From a checkpoint of a small multi-label image tagger: 2.35M parameters, 5800 steps.
Rows from block 4 of a small multi-label image tagger, named by matrix and row number. Rows with one number belong to one channel. Each number is 200 + 30 x the weight over its row's rms, rounded and kept within 0 to 999. All counts start at 0.
After each channel's rows are labels from the 100 images, of 14848, where the channel reaches its highest value: "lies over" is the class under the peak. Only what is clearly more common there than usual is listed. The data: aerial photos of the United States (SatlasPretrain). In brackets: how many of the 100, against the usual share in percent.
# convs1: grouped (12 groups) 3x3 conv (model.blocks.4.convs.1.weight, 192x16x3x3), inputs within the group 0-15, a 3x3 kernel for each
# convs2: expand pointwise conv (model.blocks.4.convs.2.weight, 192x192x1x1, transposed), outputs 0-191

convs1.120,234,231,228,185,211,204,167,220,181,250,185,248,218,227,179,246,199,195,229,236,181,226,247,173,231,273,232,224,199,217,202,202,184,182,193,165,160,184,185,208,148,178,193,170,186,266,178,266,169,226,202,191,283,214,185,200,199,219,155,222,220,190,196,188,193,188,183,187,197,162,167,209,280,287,201,222,275,188,283,191,220,235,185,198,148,163,187,203,160,252,196,182,179,152,245,159,209,168,176,180,197,183,197,190,216,185,193,181,253,219,216,182,253,216,198,254,197,244,241,184,235,202,214,195,214,194,189,216,223,178,218,220,212,199,198,191,208,200,226,218,193,211,188,162
convs2.120,194,186,188,227,187,192,158,210,144,233,189,207,197,235,218,176,180,187,206,210,217,171,197,178,201,111,248,240,230,180,194,159,190,177,159,255,190,165,218,155,208,200,219,128,210,241,184,192,123,192,172,195,183,149,221,159,192,241,173,192,237,183,204,203,133,200,218,200,204,197,209,163,178,184,215,234,225,186,154,188,183,236,157,188,227,223,202,202,219,176,159,174,191,192,182,217,219,136,199,214,235,124,183,215,178,206,218,182,232,174,200,197,178,209,174,219,177,191,232,162,215,227,182,213,314,216,198,232,221,195,172,240,175,226,229,220,167,202,177,188,191,174,192,241,202,189,233,168,247,189,212,216,209,201,165,277,191,226,246,226,195,197,211,225,224,202,140,206,195,128,266,200,214,203,190,188,177,232,201,182,243,237,207,142,200,224,253,236,175,218,244,179
lies over: building (74 vs 3.5)

convs1.25,182,187,211,175,166,169,187,175,155,199,214,247,196,195,217,189,202,205,179,208,209,207,185,255,187,192,232,259,280,184,229,169,191,231,205,163,246,234,219,244,220,222,250,197,232,135,172,179,191,216,239,199,230,225,198,294,251,198,178,194,142,199,197,181,190,222,178,184,191,211,229,173,223,220,141,219,212,175,163,152,237,180,224,194,132,159,194,161,157,179,242,216,189,177,168,180,223,178,181,185,206,199,246,220,209,279,221,243,195,209,199,197,182,157,177,157,175,213,181,169,203,204,188,154,190,207,176,194,188,172,148,154,187,161,142,161,185,202,204,203,149,205,208,202
convs2.25,217,234,184,219,218,166,199,251,233,196,146,229,135,183,242,180,238,190,228,209,247,239,180,218,167,192,225,246,183,210,242,204,174,192,225,162,158,218,213,134,236,190,204,205,236,215,172,210,188,143,211,165,184,176,234,227,210,190,171,268,232,181,201,210,183,182,185,181,200,179,210,168,231,141,249,211,168,177,198,217,202,149,239,219,124,194,184,235,185,177,201,215,192,194,204,224,146,211,171,166,259,187,203,192,191,167,205,201,183,211,187,223,163,186,174,207,186,184,176,231,200,207,160,129,190,208,156,212,203,181,217,249,170,265,219,226,172,201,169,198,243,148,199,245,212,207,173,153,211,240,178,183,174,206,183,196,194,221,143,182,269,173,144,171,213,192,205,184,142,151,285,240,162,199,186,198,209,194,180,195,151,199,196,165,178,209,182,250,158,198,221,224
lies over: crop field (29 vs 7.1)

convs1.28,231,159,179,181,204,170,172,203,187,220,207,206,154,179,193,217,232,184,151,243,227,153,162,188,240,205,301,187,210,210,207,197,240,166,217,203,215,244,200,215,149,249,208,250,209,172,205,224,180,162,175,223,234,231,225,182,165,187,166,231,215,192,179,187,165,192,187,237,145,147,169,205,213,167,187,193,199,155,204,186,155,178,163,201,224,251,131,172,166,166,188,204,216,213,190,207,177,203,158,205,267,241,189,167,271,190,229,229,225,156,151,251,219,182,174,192,178,196,170,205,194,237,171,152,173,156,172,190,194,213,174,157,177,194,195,210,178,180,178,195,157,223,174,160
convs2.28,184,236,239,183,219,264,193,229,170,256,174,161,187,171,191,192,277,219,183,230,197,216,200,218,151,180,233,176,189,204,233,175,170,190,196,229,245,169,242,185,219,212,199,224,200,153,227,156,189,197,181,179,214,207,191,249,141,215,221,237,211,234,192,236,173,191,202,218,181,232,200,307,221,148,246,231,246,191,161,179,215,210,174,184,195,170,229,221,218,236,276,192,169,189,225,222,176,247,127,182,235,197,219,163,215,257,156,199,163,214,211,153,152,226,208,239,213,229,225,244,166,184,225,163,160,202,209,179,208,183,187,234,188,192,209,222,180,254,190,196,190,149,202,182,222,207,239,209,167,213,155,148,193,200,204,230,193,186,196,159,188,191,178,199,203,225,199,208,243,236,255,182,227,170,210,267,167,191,152,202,184,214,244,237,185,234,160,210,233,203,215,223
lies over: crop field (27 vs 7.1)

convs1.50,208,188,161,187,215,247,165,181,179,215,192,162,193,225,180,181,154,160,164,195,213,263,247,227,225,189,164,170,200,167,210,175,204,220,205,207,150,201,210,231,283,188,235,203,186,212,167,193,192,174,201,197,198,199,192,205,182,210,196,233,177,206,216,206,228,227,193,203,197,184,162,243,175,193,217,230,260,223,196,200,150,135,165,236,210,162,233,209,255,159,228,183,264,224,217,188,141,209,200,191,226,228,183,310,191,215,209,143,188,150,215,155,176,190,149,191,194,159,220,186,200,188,181,196,169,159,148,194,163,198,199,184,166,189,178,196,168,177,215,281,193,200,186,151
convs2.50,223,166,196,198,210,163,181,195,189,222,209,168,148,188,181,234,213,156,198,144,157,145,229,218,175,166,176,165,213,142,214,181,196,168,177,205,181,195,319,155,224,147,149,196,167,180,153,207,206,121,218,199,207,166,171,189,167,197,161,195,230,192,179,167,154,175,193,208,163,233,216,203,213,269,214,154,191,165,214,190,194,201,194,201,191,202,195,212,173,279,166,177,192,184,147,275,190,217,211,169,174,210,236,182,223,125,185,190,189,171,193,202,173,206,177,193,177,195,189,206,193,191,209,165,203,157,190,199,280,186,170,146,197,194,257,179,209,148,183,210,191,216,178,242,167,203,193,185,212,149,168,187,191,198,190,189,181,227,117,201,201,228,187,158,207,183,172,177,202,230,224,189,199,181,184,240,199,181,219,156,186,205,153,185,196,195,255,187,238,159,198,194
lies over: building (36 vs 3.5)

convs1.67,216,184,251,186,166,206,186,215,191,238,213,155,253,199,164,133,234,216,218,224,91,220,240,229,155,158,252,209,201,180,220,214,163,208,224,212,180,226,194,212,168,226,209,209,174,205,226,200,177,210,228,198,200,197,200,189,223,204,160,167,184,213,208,173,165,248,173,219,235,184,176,189,175,178,248,192,163,179,218,219,179,216,215,208,204,182,178,166,202,185,201,184,198,231,194,146,208,185,217,234,205,186,156,224,258,184,176,263,179,217,221,181,203,219,197,184,182,226,204,146,269,169,192,157,189,253,225,234,130,224,220,183,195,179,220,261,204,133,184,231,197,115,208,225
convs2.67,187,191,198,170,277,191,173,210,200,192,140,221,211,169,268,176,200,181,174,211,212,219,231,216,175,219,215,258,161,195,218,219,210,200,180,248,235,177,155,183,185,179,149,213,182,224,224,230,248,176,185,170,174,175,222,238,190,215,197,178,234,241,204,170,197,179,188,206,187,226,149,146,228,254,205,189,252,201,190,165,228,158,233,205,145,170,178,212,129,205,210,240,182,186,187,163,156,263,186,218,162,176,222,208,190,243,173,219,174,222,185,205,212,231,183,189,193,188,221,236,213,167,258,243,193,142,184,213,194,187,258,146,180,225,223,177,202,183,211,194,201,158,224,205,212,144,177,273,184,204,161,203,187,196,275,176,214,218,164,196,165,210,210,196,219,191,247,158,221,257,195,175,212,162,204,143,224,267,209,209,205,204,239,156,187,150,184,216,170,236,192,234
lies over: building (33 vs 3.5)

convs1.131,229,140,144,193,153,189,164,192,168,160,218,175,177,194,218,165,217,162,239,248,236,253,206,267,216,226,179,204,193,175,193,263,173,192,208,190,135,144,196,190,192,184,192,189,183,229,190,171,193,207,192,190,251,188,212,196,189,196,159,165,164,227,179,190,205,211,183,225,144,167,139,162,207,224,247,269,233,270,209,237,263,195,182,147,182,200,192,200,212,193,251,244,168,195,208,198,164,219,200,217,235,205,216,285,189,216,170,183,201,187,208,195,182,161,173,163,163,176,196,237,236,239,179,197,231,223,207,171,183,209,139,210,231,197,182,159,198,205,196,208,223,200,174,208
convs2.131,194,167,165,212,193,254,220,212,246,244,268,210,241,209,171,199,188,227,201,130,199,176,209,178,200,220,197,232,194,190,228,192,151,160,207,165,175,196,185,202,200,164,171,164,225,227,147,182,212,243,228,244,196,167,187,146,196,219,180,165,230,151,183,206,225,206,267,169,202,199,199,198,177,231,218,205,187,182,177,192,191,231,153,215,218,167,190,160,213,203,172,217,172,188,222,181,177,149,247,221,175,157,204,235,210,183,185,193,247,233,145,222,159,252,189,129,135,233,207,204,182,255,208,159,287,166,209,213,173,178,183,215,184,180,244,207,117,209,160,162,207,185,167,216,196,273,215,277,214,212,223,215,221,223,218,172,179,172,215,179,199,204,218,185,182,170,212,190,169,231,205,197,193,174,210,181,191,254,155,168,191,202,154,191,211,234,248,222,220,194,171,159
lies over: building (49 vs 3.5)

convs1.89,157,185,236,204,226,182,174,180,188,225,187,224,235,160,212,192,164,180,198,196,152,193,208,175,187,195,187,206,198,179,208,189,216,197,214,239,215,161,182,198,176,231,209,251,258,196,239,216,181,197,251,253,264,229,223,261,219,128,190,262,185,159,227,207,202,184,211,230,184,155,207,174,177,163,155,188,223,175,169,173,177,221,170,243,209,145,195,308,251,208,182,191,159,244,226,177,133,183,175,233,182,224,215,229,146,222,236,201,217,201,206,149,189,218,193,162,189,251,213,196,169,214,168,231,226,231,209,232,167,196,219,203,196,166,214,204,212,207,254,198,192,179,196,154
convs2.89,203,201,174,245,199,246,165,160,175,222,200,208,220,183,251,222,272,172,194,145,199,218,152,203,144,223,183,233,175,218,168,182,171,230,205,211,241,181,196,190,178,158,168,219,202,193,215,185,232,180,234,169,185,276,209,233,194,221,120,204,162,241,181,218,137,227,175,224,187,205,196,241,171,201,199,207,196,116,166,183,173,233,157,157,185,152,204,185,207,184,196,211,208,178,222,197,172,181,206,187,212,196,234,201,202,207,208,197,144,214,175,242,156,190,203,215,147,276,231,257,209,159,193,228,163,217,170,202,157,292,186,209,184,216,198,232,171,203,218,192,199,185,202,182,166,171,171,232,252,163,182,181,174,204,191,208,218,191,226,212,223,245,238,213,169,276,209,200,174,269,196,151,194,144,204,201,202,228,216,200,219,198,178,193,194,191,142,215,201,184,166,152
lies over: crop field (29 vs 7.1)

convs1.116,184,178,178,188,207,172,188,263,204,185,140,153,188,195,218,190,264,249,157,117,145,199,221,214,206,277,274,176,185,198,181,215,231,203,207,235,202,206,224,203,232,163,196,209,178,205,142,151,191,178,205,210,229,249,241,228,235,218,183,207,207,163,136,221,224,253,198,190,200,156,200,167,159,116,137,200,215,203,216,234,282,173,205,207,221,216,177,209,179,245,204,196,177,187,201,222,173,202,196,209,222,223,195,178,194,192,207,195,193,105,182,195,224,222,215,260,237,179,186,175,202,176,199,199,219,188,192,186,173,207,206,193,225,214,179,215,197,199,199,223,198,202,179,163
convs2.116,225,175,199,201,224,153,190,233,159,182,153,212,206,211,274,187,218,199,161,201,175,235,192,225,261,255,184,165,154,207,219,200,189,155,235,199,176,190,176,241,170,190,163,201,211,176,193,166,194,134,228,227,192,222,213,201,193,170,204,191,212,161,211,244,229,189,208,270,233,227,217,135,194,188,185,154,249,196,210,205,204,237,198,176,198,196,236,178,161,164,260,208,220,206,216,189,217,199,209,164,170,158,227,167,176,211,210,167,182,226,211,204,176,247,235,175,209,225,150,154,196,227,126,204,202,258,191,191,194,209,206,200,204,230,229,234,165,180,196,243,212,176,227,153,225,183,206,231,185,192,238,192,189,256,184,177,247,163,179,175,220,204,292,194,200,174,182,258,214,153,191,186,282,167,142,163,225,207,183,185,242,173,191,234,169,194,170,221,163,242,193,166
lies over: building (41 vs 3.5)

convs1.44,225,213,173,190,178,182,155,190,201,173,192,231,149,190,163,206,197,202,180,214,171,165,182,190,215,181,191,204,207,216,243,230,167,193,133,215,167,174,168,195,202,216,175,233,175,247,221,218,221,270,202,195,208,210,219,176,202,226,218,236,183,199,190,222,258,241,226,201,253,228,251,193,234,191,203,224,200,171,219,199,170,169,208,218,252,212,309,202,238,260,189,158,155,196,201,161,154,129,185,245,171,217,273,160,225,193,189,256,160,205,172,217,184,236,158,172,199,205,168,203,187,178,215,192,179,177,227,206,200,173,239,182,221,167,194,183,214,216,159,185,117,202,193,203
convs2.44,200,181,233,203,160,114,244,185,208,198,217,165,192,214,161,194,221,173,184,245,211,161,159,195,201,254,263,236,205,198,256,121,204,177,155,195,244,186,210,189,228,235,146,176,214,196,227,157,204,133,159,251,185,182,202,204,234,196,210,166,206,248,191,187,201,223,189,244,186,205,204,166,211,168,193,203,241,156,218,188,259,220,230,225,221,162,188,192,208,186,218,213,188,232,183,185,208,188,205,223,155,205,192,197,189,162,228,150,208,201,213,272,165,164,179,215,225,188,231,156,178,196,219,174,150,231,168,234,269,162,190,215,226,220,191,254,203,223,168,142,248,183,171,224,221,218,238,246,213,147,223,220,236,161,258,241,201,221,208,231,188,183,183,205,147,233,211,217,201,234,180,161,189,200,218,200,226,197,252,164,195,214,174,233,218,223,183,174,260,215,212,192
lies over: crop field (29 vs 7.1)