Weights of a small multi-label image tagger: batches of 256.
Rows from block 9 of a small multi-label image tagger, named by matrix and row number. Rows with one number belong to one channel. Each number is 500 + 40 x the weight over its row's rms, rounded and kept within 0 to 999. All counts start at 0. Numbers have three digits each.
After each channel's rows are labels from the 100 images, of 14848, where the channel reaches its highest value: "strongest on" is what is common among them. Only what is clearly more common there than usual is listed. The data: aerial photos of the United States (SatlasPretrain).
# convs1: grouped (24 groups) 3x3 conv (model.blocks.9.convs.1.weight, 384x16x3x3, each kernel summed), inputs within the group 0-15
# convs2: expand pointwise conv (model.blocks.9.convs.2.weight, 384x384x1x1, transposed), outputs 0-127

convs1.35:490471496550529462563466517527449432440495458534
convs2.35:498470472513545483523486500552498606498505484449492577544511510530582518547507461417467524514549535495476503519410540515430488489484469453494483574470494526418453479509551457459496581538461516511534518541509437490438487483470514529529481438501502440539522518493515443547539540516482535628513507590485457501543434550543566575486508440454532508519577475547504468483484568495484499519485
strongest on: railway

convs1.365:491476485470563524581484493591488517471522520546
convs2.365:540476482497513406580420472520503480515455497543525553467454443430497495488407521530528470488509503495468452503446467516518476486522445470489486484534576488469580555588496474498451479434468475533482436495459470532440573493495525551473504472518512549520519516517485526493466424491522469478486442499446468531470561513504546459547567499483462509512517471490492496443471523404536507497539
strongest on: park

convs1.236:482498524510536489488418454440555469471436496539
convs2.236:500536510443535468521472509474494495527468525514552483468613480512499467534499465469517459463432471540471445503512474504416504498477501522510523573491521483506457549483546527482502467496515536562486445504503486478479488472536538529461506470467475592479534504480567548480504441522464548468573489495442445478561428590552555476489457511483500497565519530573529505392464461455472470528509
strongest on: building

convs1.162:535475595496447474476446566505454493482493476507
convs2.162:473548464485532517416489454505571553483571470502461492508438496549456519507417525414486547522461472507455485432555449459524490448487550564471492508513437444503496546558471518502444499523442504465468510458475457551507473469469503498496509514484462521495522475476509494486566483450524454525566560429491470496523554485508476523429489587469497479513466468492521491550507496493454543487546
strongest on: crop field

convs1.105:487520485554473555506514595473465512480476450443
convs2.105:500532480450528517488564506459455454615518553442540604527580509497487432527523501536450535475478480468415487392522598536538489516483398491515476505552544540508483572476478515455508469492551466502565412598476459454471519563513515537535532503590485462524594525527535511500448533505467538502495519500534503509464438422491571501421545549515508519516471519532509441476429524546499510557450
strongest on: park

convs1.168:448499478482541478467477490419540480541565458544
convs2.168:516494603446514566459411515514471502509445470491510535481505561485627479462450544504578451485512519503430514491502529470457542545501473473482457513434483480521497420483506502453453521444436501507504472557475532536468465524549583506611487449493491502494512522461546501507452425588516522511578509464525500526498488393549446413498468485517461579520502493562496566507516511449437547505473
strongest on: crop field

convs1.351:491494591436510514571490530458496451491497493549
convs2.351:517540478478472456503405445488479439496500462486460467499542544463514502514532480522486484475529467556453488492447518526507564548468470614451448479447532520504474471521513478506474547535439481513543522513461505556491552483545502516530445525523423505527475470538504396472482515478549491540515494497481573516475464487461521469577565461476546513470508493560552490534464487513474422456513
strongest on: building

convs1.124:532530487490622521548498474493437500531503496499
convs2.124:508437484446487458566511509450531436534625521455524561515504487526536467480554461446468394541529533532512537529470495522562476446539538506485508473467429541483509484490479540444532482514477498457484467481462467487485510492564466475544528452485469501469542501565477446524531569518549461517522560454589521493471478513491432454490450456491507491466480542495525370593517486473608478554543
strongest on: river

convs1.178:513563467558458569457451477551475485527489490465
convs2.178:525531486489540543497535500530501519494510499491552517486493479558498463505566494483518448445508511535513487483466499520524476426430539495494463563532530518499473543530459517508448436534622501438578520491491512522483502498468536517483458466524524503453551486546582493456514500520496544544464556486486470562483512454554493447472574462458444522553514478466563541470468441443496467494501
strongest on: building; parking lot; park

convs1.100:515528541483518614464538516481461526501484447476
convs2.100:510520525530484421406495543461553578496463501480476501508462523455481491520501451423488480523485504501503465502524521562622484503466455473486535454509495460516506458540451479501566536504540542468490445529507509459473519491510467467530544480472517490442543487510476435460550485510460499405485495496469549410436480506515559439528472518537514506481517503520455445468516529599455503477465
strongest on: park

convs1.271:496464470497485537496457488464501455475470599572
convs2.271:574527518411538567453585445474514492517530450439481488499426486490435517500518521477531471496490504465600538402427508456499545533564550494511511501526502479498460524490529487460509493546508527467533537519488535474473442527442525540489526518481551458494548496487494518407474507434511466480531503487410483522483512502456478469474498424527475463534458504488432443542508579493529489515445
strongest on: river

convs1.170:484472491549478499475457474517607448498540475544
convs2.170:524503536400488461538462542498529529522457459490502512523439547460509449545512487468481467531508476479496549500492465555434473494506501485513495519470510503530529463492475552457416502530492530482470567531549503473447548511459491465524499521546505484496532424502477407465495437607464500483498481508435495477504459429427537506525528413430521478480478459515619502430466499529480478474509
strongest on: crop field

convs1.322:439509524554476570463483521477466464514433508555
convs2.322:500488530530448556494489472469553544452447457476489544469520517520549490532522565535473453496536425516472512584514489426548524533523562534523531475462516462601485529508539528522466529490575509462474500510472530539532527536445519467505448436553495502441542535493561498509456515543485524462521490529518508438476497485523515485532537460537450526459501442462496527528459493586468484489551
strongest on: crop field

convs1.340:469490528473464466501612470505439481462496465489
convs2.340:494483549517460465519466503485487513524431470481453513455501461467511409570523478492503469486506461489480554551539508487509499543506493498516524471482530496677441489452497463480473496486501476496459575510554516497528486458438424509521498558483478463512505443483510497549504472420542518474434488521465485503536494503510470505450469477533515538526412516547640557488471545519531468463494
strongest on: crop field

convs1.274:506436491463564570558510460512494497504519552553
convs2.274:460425499509493537486526492461477472504534535474550521517499502492571509502508581536429523502536482533546505425545537505500439494506495498536453507519418503481412540540489454538522522451475427450503449523472526569423494499473485488561518503433540472451595443570483555491447468508479432500516514501455600544574380455455473505476556542471462506495522480513481496496543541435469488486477
strongest on: building

convs1.67:535512538534529434515443513467538440493455434516
convs2.67:472481519504463507534514547572492497445449484512579497518480507506500429507526457497607443465480476522496462475494582487422547504481475485467557505431479508507504473505467478513515513578469531497506532446473477443471525462489511517469484460489426545565499523435448500535563561487542533529533479473497425561511462527506522537464530502477549496464452439511476535472480545503461521464577
strongest on: building

convs1.25:402503429453466505518506475484465432505492518505
convs2.25:431526518527507563551622504524514563518502553625508525474523465546521520526563471450481524456472504489484461507497492463513451515527411432485508542559504537526462527550477511542423481470439443527518522480543491487506408536574552533525477537486531458456522466513520499589503536517519561479449454529526470496464458451472484527415521589531532422503484465526487448510571452453456557519566
strongest on: building

convs1.174:508476586525458505527458504497410459456491520479
convs2.174:505498493563560483508510496444497527452448550527471583470496429458431446550484455463504568504442460458472477489521522519445399480508486484481490481500419581519518496525536500528485529524544468491482516476512499446430464501517489564517506492527515509508458450515531511440533477418492489568494531528485444501510479457434479512461486532519523478492523548512449421555458443427527597458513
strongest on: crop field

convs1.349:510537478442478527474535493557474425458431468494
convs2.349:563509533620462472519483525518604428470483535553571495485471456485487507522436440514525447506489488514465488442542468499536585436461480467482532512439448509562474526501499424439487575532474441497578491526459475491555454492428534520522472489531500521475446447572495464490473417503442475524491506487475490508533559492482477535532475461505428525475483475471595566429451563480510491544533
strongest on: crop field

convs1.15:576451511455489507451503506516530469474560572468
convs2.15:507447456491459478467468447549547407545501449542482526457506425457512491527493526505471427500466476534498534470485506472518502504491553521496481551499433469474476519450452502539454587544541484517469518529508519518468465492534541549560528500548478542496483530466454544481465440447538488572509476399507429445443487445500497378471487433533511536472473562498512517507455496481494418568508
strongest on: crop field

convs1.112:512534476577486487437477463477519511531410515463
convs2.112:494470491552513554507501469499492505515527474522478515551445488488494506510490460518473503489574443472508550464462472482512528485488530429542463546540508556483505556468500521494485610533474478507585486476468475530475496552472503480536479516485504504522450482472477495503494535507592480480482498439522474478503492444516498617494471511532559497551533458471583536528472497488509540531557
strongest on: crop field

convs1.367:468499473523542473478482523456495532479567607505
convs2.367:537518484435498518475550417569494538499445485512497550487526493552583523530518475537543517480605549417463491490527494425513506483528537494483518505489459580487547492487495504507546425457490523459453483514461519494435480518429509489513516476474474556479470523533543529489533439537371527528557425437511461483469500436496543491449544527447503474408484592534520499496521509483589438480476
strongest on: crop field

convs1.113:522582473478500475522481495424579487458538508489
convs2.113:468494517557487482491481502511549561491482533531525450496453469509504429506500427504510433504463461520482483519431516492484481445511540450463528559485493467520499577549538515430475497532494557520545474578492465497495584473486501521543471541494509446505497492515505504479482481478570543516532544516548500662508482471491451484538533453523494447573434539569562594572536509431643522441454
strongest on: river

convs1.130:519514501521613471471530501535490512470500580479
convs2.130:558551455499546461502577513483521445483548486522509494555456523513517438454467450472521447508529528596438462468482533507484456499483496493466455541501513472474532505542452485530478515499437524463522552512392532534424449518424495489488493511514537563453532529474455476546523428448517476506473496493537504514462530427568481527500535445462446497521566455506478481500410479609512390433501
strongest on: river

convs1.213:439516406545523490467563507477493509451477516465
convs2.213:486552433541459480458448450492502510463422574608573519437504436495521498540495500510474492465543491512478437447553444491522448414553508510501473472525514454560480509530570476442524476530522460531543465557521526480501512485542530485497464446485533550472410550505514468476465482490543502530439469528515490534528543544506599565411509415554482516488489389513561504584508496488523566501558
strongest on: crop field

convs1.258:502479492450468466439498449514589493552531493546
convs2.258:517473497521499555486500537454487476532446524582505489480499438540504490615528448455584476512516541461507506558477564456432473522478487518449509453489499480436528518535517515613508410483503488551492424495503527543493539518451397493507514495500485500528465470524492543545471568506421475491535473501423483554466488492494474491479528474412468461464511535486476474581454412498513531544514
strongest on: river

convs1.223:455500482575473524531575472470487525439456516464
convs2.223:440492525451534456461490498519402522491491561522434558540529490541552451556496439457500395501546453511488479464515500498512515473449498412430485572523496484494510549511547535450573533527484433575484494507496492530496560495442475484496491439480448495526484472459495476488543419444363501492485516488514539504502526478452419473485450514483498458507485474457589535451536470465481435528516
strongest on: crop field

convs1.129:507499492486483507593548460479570445482498441493
convs2.129:492487475508470471482520564532559592505508507494502504513507466472564557393473514468461404534448486463524500574489532419522453496477457517509499468422541485465472541501600541469503503516528491530524419522509501528500482493567530435487514486513539459511509491526520488457504429493433508564491557516418496501485507567557488499469484409519483549491497514552522489549503546468511581462527
strongest on: river

convs1.208:491507426588430498517534500530478463511510493446
convs2.208:500517453452549591484492500481502439544453491434451446491510495452503529557487486508462491529503421495514436521496475506568499485494475474519483440473440456450505502489552530404507485508469507493546542512579460492500495510487494487515462466507540526512569509480509466508441548468433520483490540463487526439475495483446464479509501509466510467485533484478523458456450536483434482453498
strongest on: crop field

convs1.301:486495409501487531521470527549456439464496468441
convs2.301:494546459502509513475500489530491524455445513473525506448514535519505505540479546551455516418403456484477558572490479506469513529556503509506468532506472472493456458465520479434426505491479472442529549524478535524464520514514524503531477526469495494466477515518527468485449474466602513468450447524516424450510484467536509545537531487525492536562482506488441488570511476478442542447433
strongest on: railway

convs1.217:470512457575443527556582521471508491476489534502
convs2.217:447432481541497407482465549504497509514509556453507494526516536555522558510525509554514499418551495482481472480492495520657524471485469492531513522477444472491483482451584448497549465455422528406492467495486466522477505503557503533530611511458521538514459443451461477550486547431461560551563536511490462527462443513515479483446498521503498494438521499456576538414510496446483465478427
strongest on: crop field

convs1.270:450450463518552445469479472596528519475493499497
convs2.270:482517453545529558439532487479485580521585468460536469470464498576443460481471478470537484561528537519548512542511591518489485468479489495500482479570492552522528469513428497470532540502465521499549508517505443464503546533543478511488409424533494521484509545483496481484491507452485534466582488456456513474509481465498536461488461502485506514504557562545457558599470473542460519540505
strongest on: railway

convs1.211:501462509536500463573551438543477471486463560465
convs2.211:518504441486486542473506555519498562557491473554519473549530507534495442521483476501491553475543496587540489510511504505418501552516489515453530460539451529500494495464523485512538471436501461525520451514494510510498473463532503493477495505533536546473515444501396514526520411454466458511524493542494472474525548419506524465509520526556450474488446491475516433495471479448428563497512
strongest on: crop field

convs1.329:472531572558559532462455536494513484452474519548
convs2.329:525541612503495481422454526497478485480561526472450539486481507464536472560520370511440479526453481550481495483513543440494472513506494569521536516512527463528479504550503478552470554511479512504435534488528530456576482526454456491481487507496499529538455513546522515516560539465435551506495535456545427487557497525555515447481486523485528524495543496567568492458495430575443542520500
strongest on: crop field

convs1.116:530555572511484469496463501488433484584507463483
convs2.116:478480502459545487459513511506516507460534432476483485515527406486467509395468458507551523536459487511468522497494552546468553445536476511568583516492465516523542503499545502528471546584423504483536523540423485445481491476585464509494484538478472494495464489493514534464505566412555490540449455510457446483387485476477491509446492466479475529476468446494483447542418439522471573450524
strongest on: crop field

convs1.75:456489467501521470466442477443505419493430525525
convs2.75:488479465532466500501533508545550524399483527553595487520510499474478543447506525511513495512481518534513472563456546535508470556484530478471508570534465516464465430482508475503477446566467580501514565493506501536486521546516564504474520454530510515508562451443499559447493524604592510503481553510515481488481491485496513530478474556458579416508550464510531580473509518496417509480557
strongest on: building

convs1.36:465583518601494466536528479502488526456494480505
convs2.36:469508446529462521523510468547532468452453515540433491510539518463433441542497478476492486512493514540538461537509509450506497550500510552485492477536484491491452453420551459432604475467533444463491416498516563440510535538555492495483531542540551549472526500517548402553451510468440506531491477553484542495531457496504564476436516537448480422486504510504479484589477572585539509498449
strongest on: building