{
  "train_examples": 50862,
  "optimizer": "soap",
  "beta1": 0.95,
  "final_lr_fraction": 0.1,
  "warmup_steps": 170
}
Rows from block 5 of a small multi-label image tagger, named by matrix and row number. Rows with one number belong to one channel. Each number is 500 + 50 x the weight over its row's rms, rounded and kept within 0 to 999. All counts start at 0. Numbers have three digits each.
After each channel's rows are labels from the 100 images, of 14848, where the channel reaches its highest value: "colour at peak" is the nearest of a few named colours to the mean colour under the peak; "peak on" is the class under the peak. Only what is clearly more common there than usual is listed. The data: aerial photos of the United States (SatlasPretrain).
# convs1: grouped (12 groups) 3x3 conv (model.blocks.5.convs.1.weight, 192x16x3x3, each kernel summed), inputs within the group 0-15
# convs2: expand pointwise conv (model.blocks.5.convs.2.weight, 192x192x1x1, transposed), outputs 0-47

convs1.28:444566550478439510440482495408472547549544543565
convs2.28:578464488502548542463531470400451503520484524471469495489517554491528429476435502475469485520517400557493426498532458486517450519459530511503531
colour at peak: pink
peak on: building

convs1.127:503493542475591506491468517512578493595496516611
convs2.127:551566437477414506429510476436528482509487533477541481477531571505482402469568421465529530505533527509584478635593443485389540519467572528510594
colour at peak: grey
peak on: building

convs1.181:508525508492484585487450513560510348497471522474
convs2.181:499514537557529476493548495537533481541448558542468430458553508453519504453537446461496501566502569547662478516566460557417518408508529461523471
colour at peak: white; pink
peak on: building

convs1.183:490474467477505440449552455447512458396557457578
convs2.183:553530499498527568530546472556473479437506477465479507520557456528561441490529498584438467623491480490560481479544502438443484444489507489482439
colour at peak: pink; white
peak on: building

convs1.117:502542476601482488591537581443473473440510465464
convs2.117:475495490438438522540484604596462478493513455559473497433419494472458496482553546503471457497424571426458575525492527499426500479491550456492501
colour at peak: grey
peak on: building

convs1.120:476464450454488492456489493503479405378488428463
convs2.120:488439627507439537448458567486570585477485382491524413473512514507513449553480462504555575504518596546454490520605539465460556506447447501392513
colour at peak: grey
peak on: building

convs1.21:516521431562538508457489543498475596526598519570
convs2.21:530489508491488489484653498470433521501473501422557472518505446526555400516550497530489474529582487518475520492536515430459509571415569511517401
colour at peak: pink
peak on: building

convs1.185:422490529492512488431489503497431370483450510443
convs2.185:486469477633555417476493460513557472402505481542463504473426480523427501624426472526515490497434576600535447517463528500473437511603530562583431
colour at peak: white; pink
peak on: building

convs1.123:524513541506553586454456426440520523518578424469
convs2.123:465483429434511572477479477439503504483407466534543476507577507428442518510457578460535522513396514422537458619520503593412467412564552483518512
colour at peak: grey
peak on: building

convs1.171:420541470576483506404407550498546524497493462477
convs2.171:419445514457483536494609517495457490538437501521519475471491340530450510471505511545495535565471551363535547421471588524432571431569516439443477
colour at peak: pink
peak on: building

convs1.153:564470461491472425486572484505587555502475583556
convs2.153:462487550504464475484513505448503467456414524383484498521562450427491459530517441475504470430599546594432621395496481503546468538493477463528532
colour at peak: grey
peak on: building

convs1.16:435546552512424425494408504473474538519555545552
convs2.16:483443382432580463451472512408512565480547400513482440537539511463595433484506526462493444461527517455546492556522501525445485509473555563585611
colour at peak: pink
peak on: building

convs1.112:468522453491429570548511444440543427431464440517
convs2.112:478497521423482492493498526491501569497425454523453404607472533515454448593390543513526481609524468503547448433437548446539567520469469466477511
colour at peak: grey
peak on: building

convs1.152:441462581620499472491503479479479489505456510401
convs2.152:389492449572456470516483571450515501466542515460464504466545506526563499521593490462464502467538513481531524476542549467505498423503422479571513
colour at peak: grey
peak on: building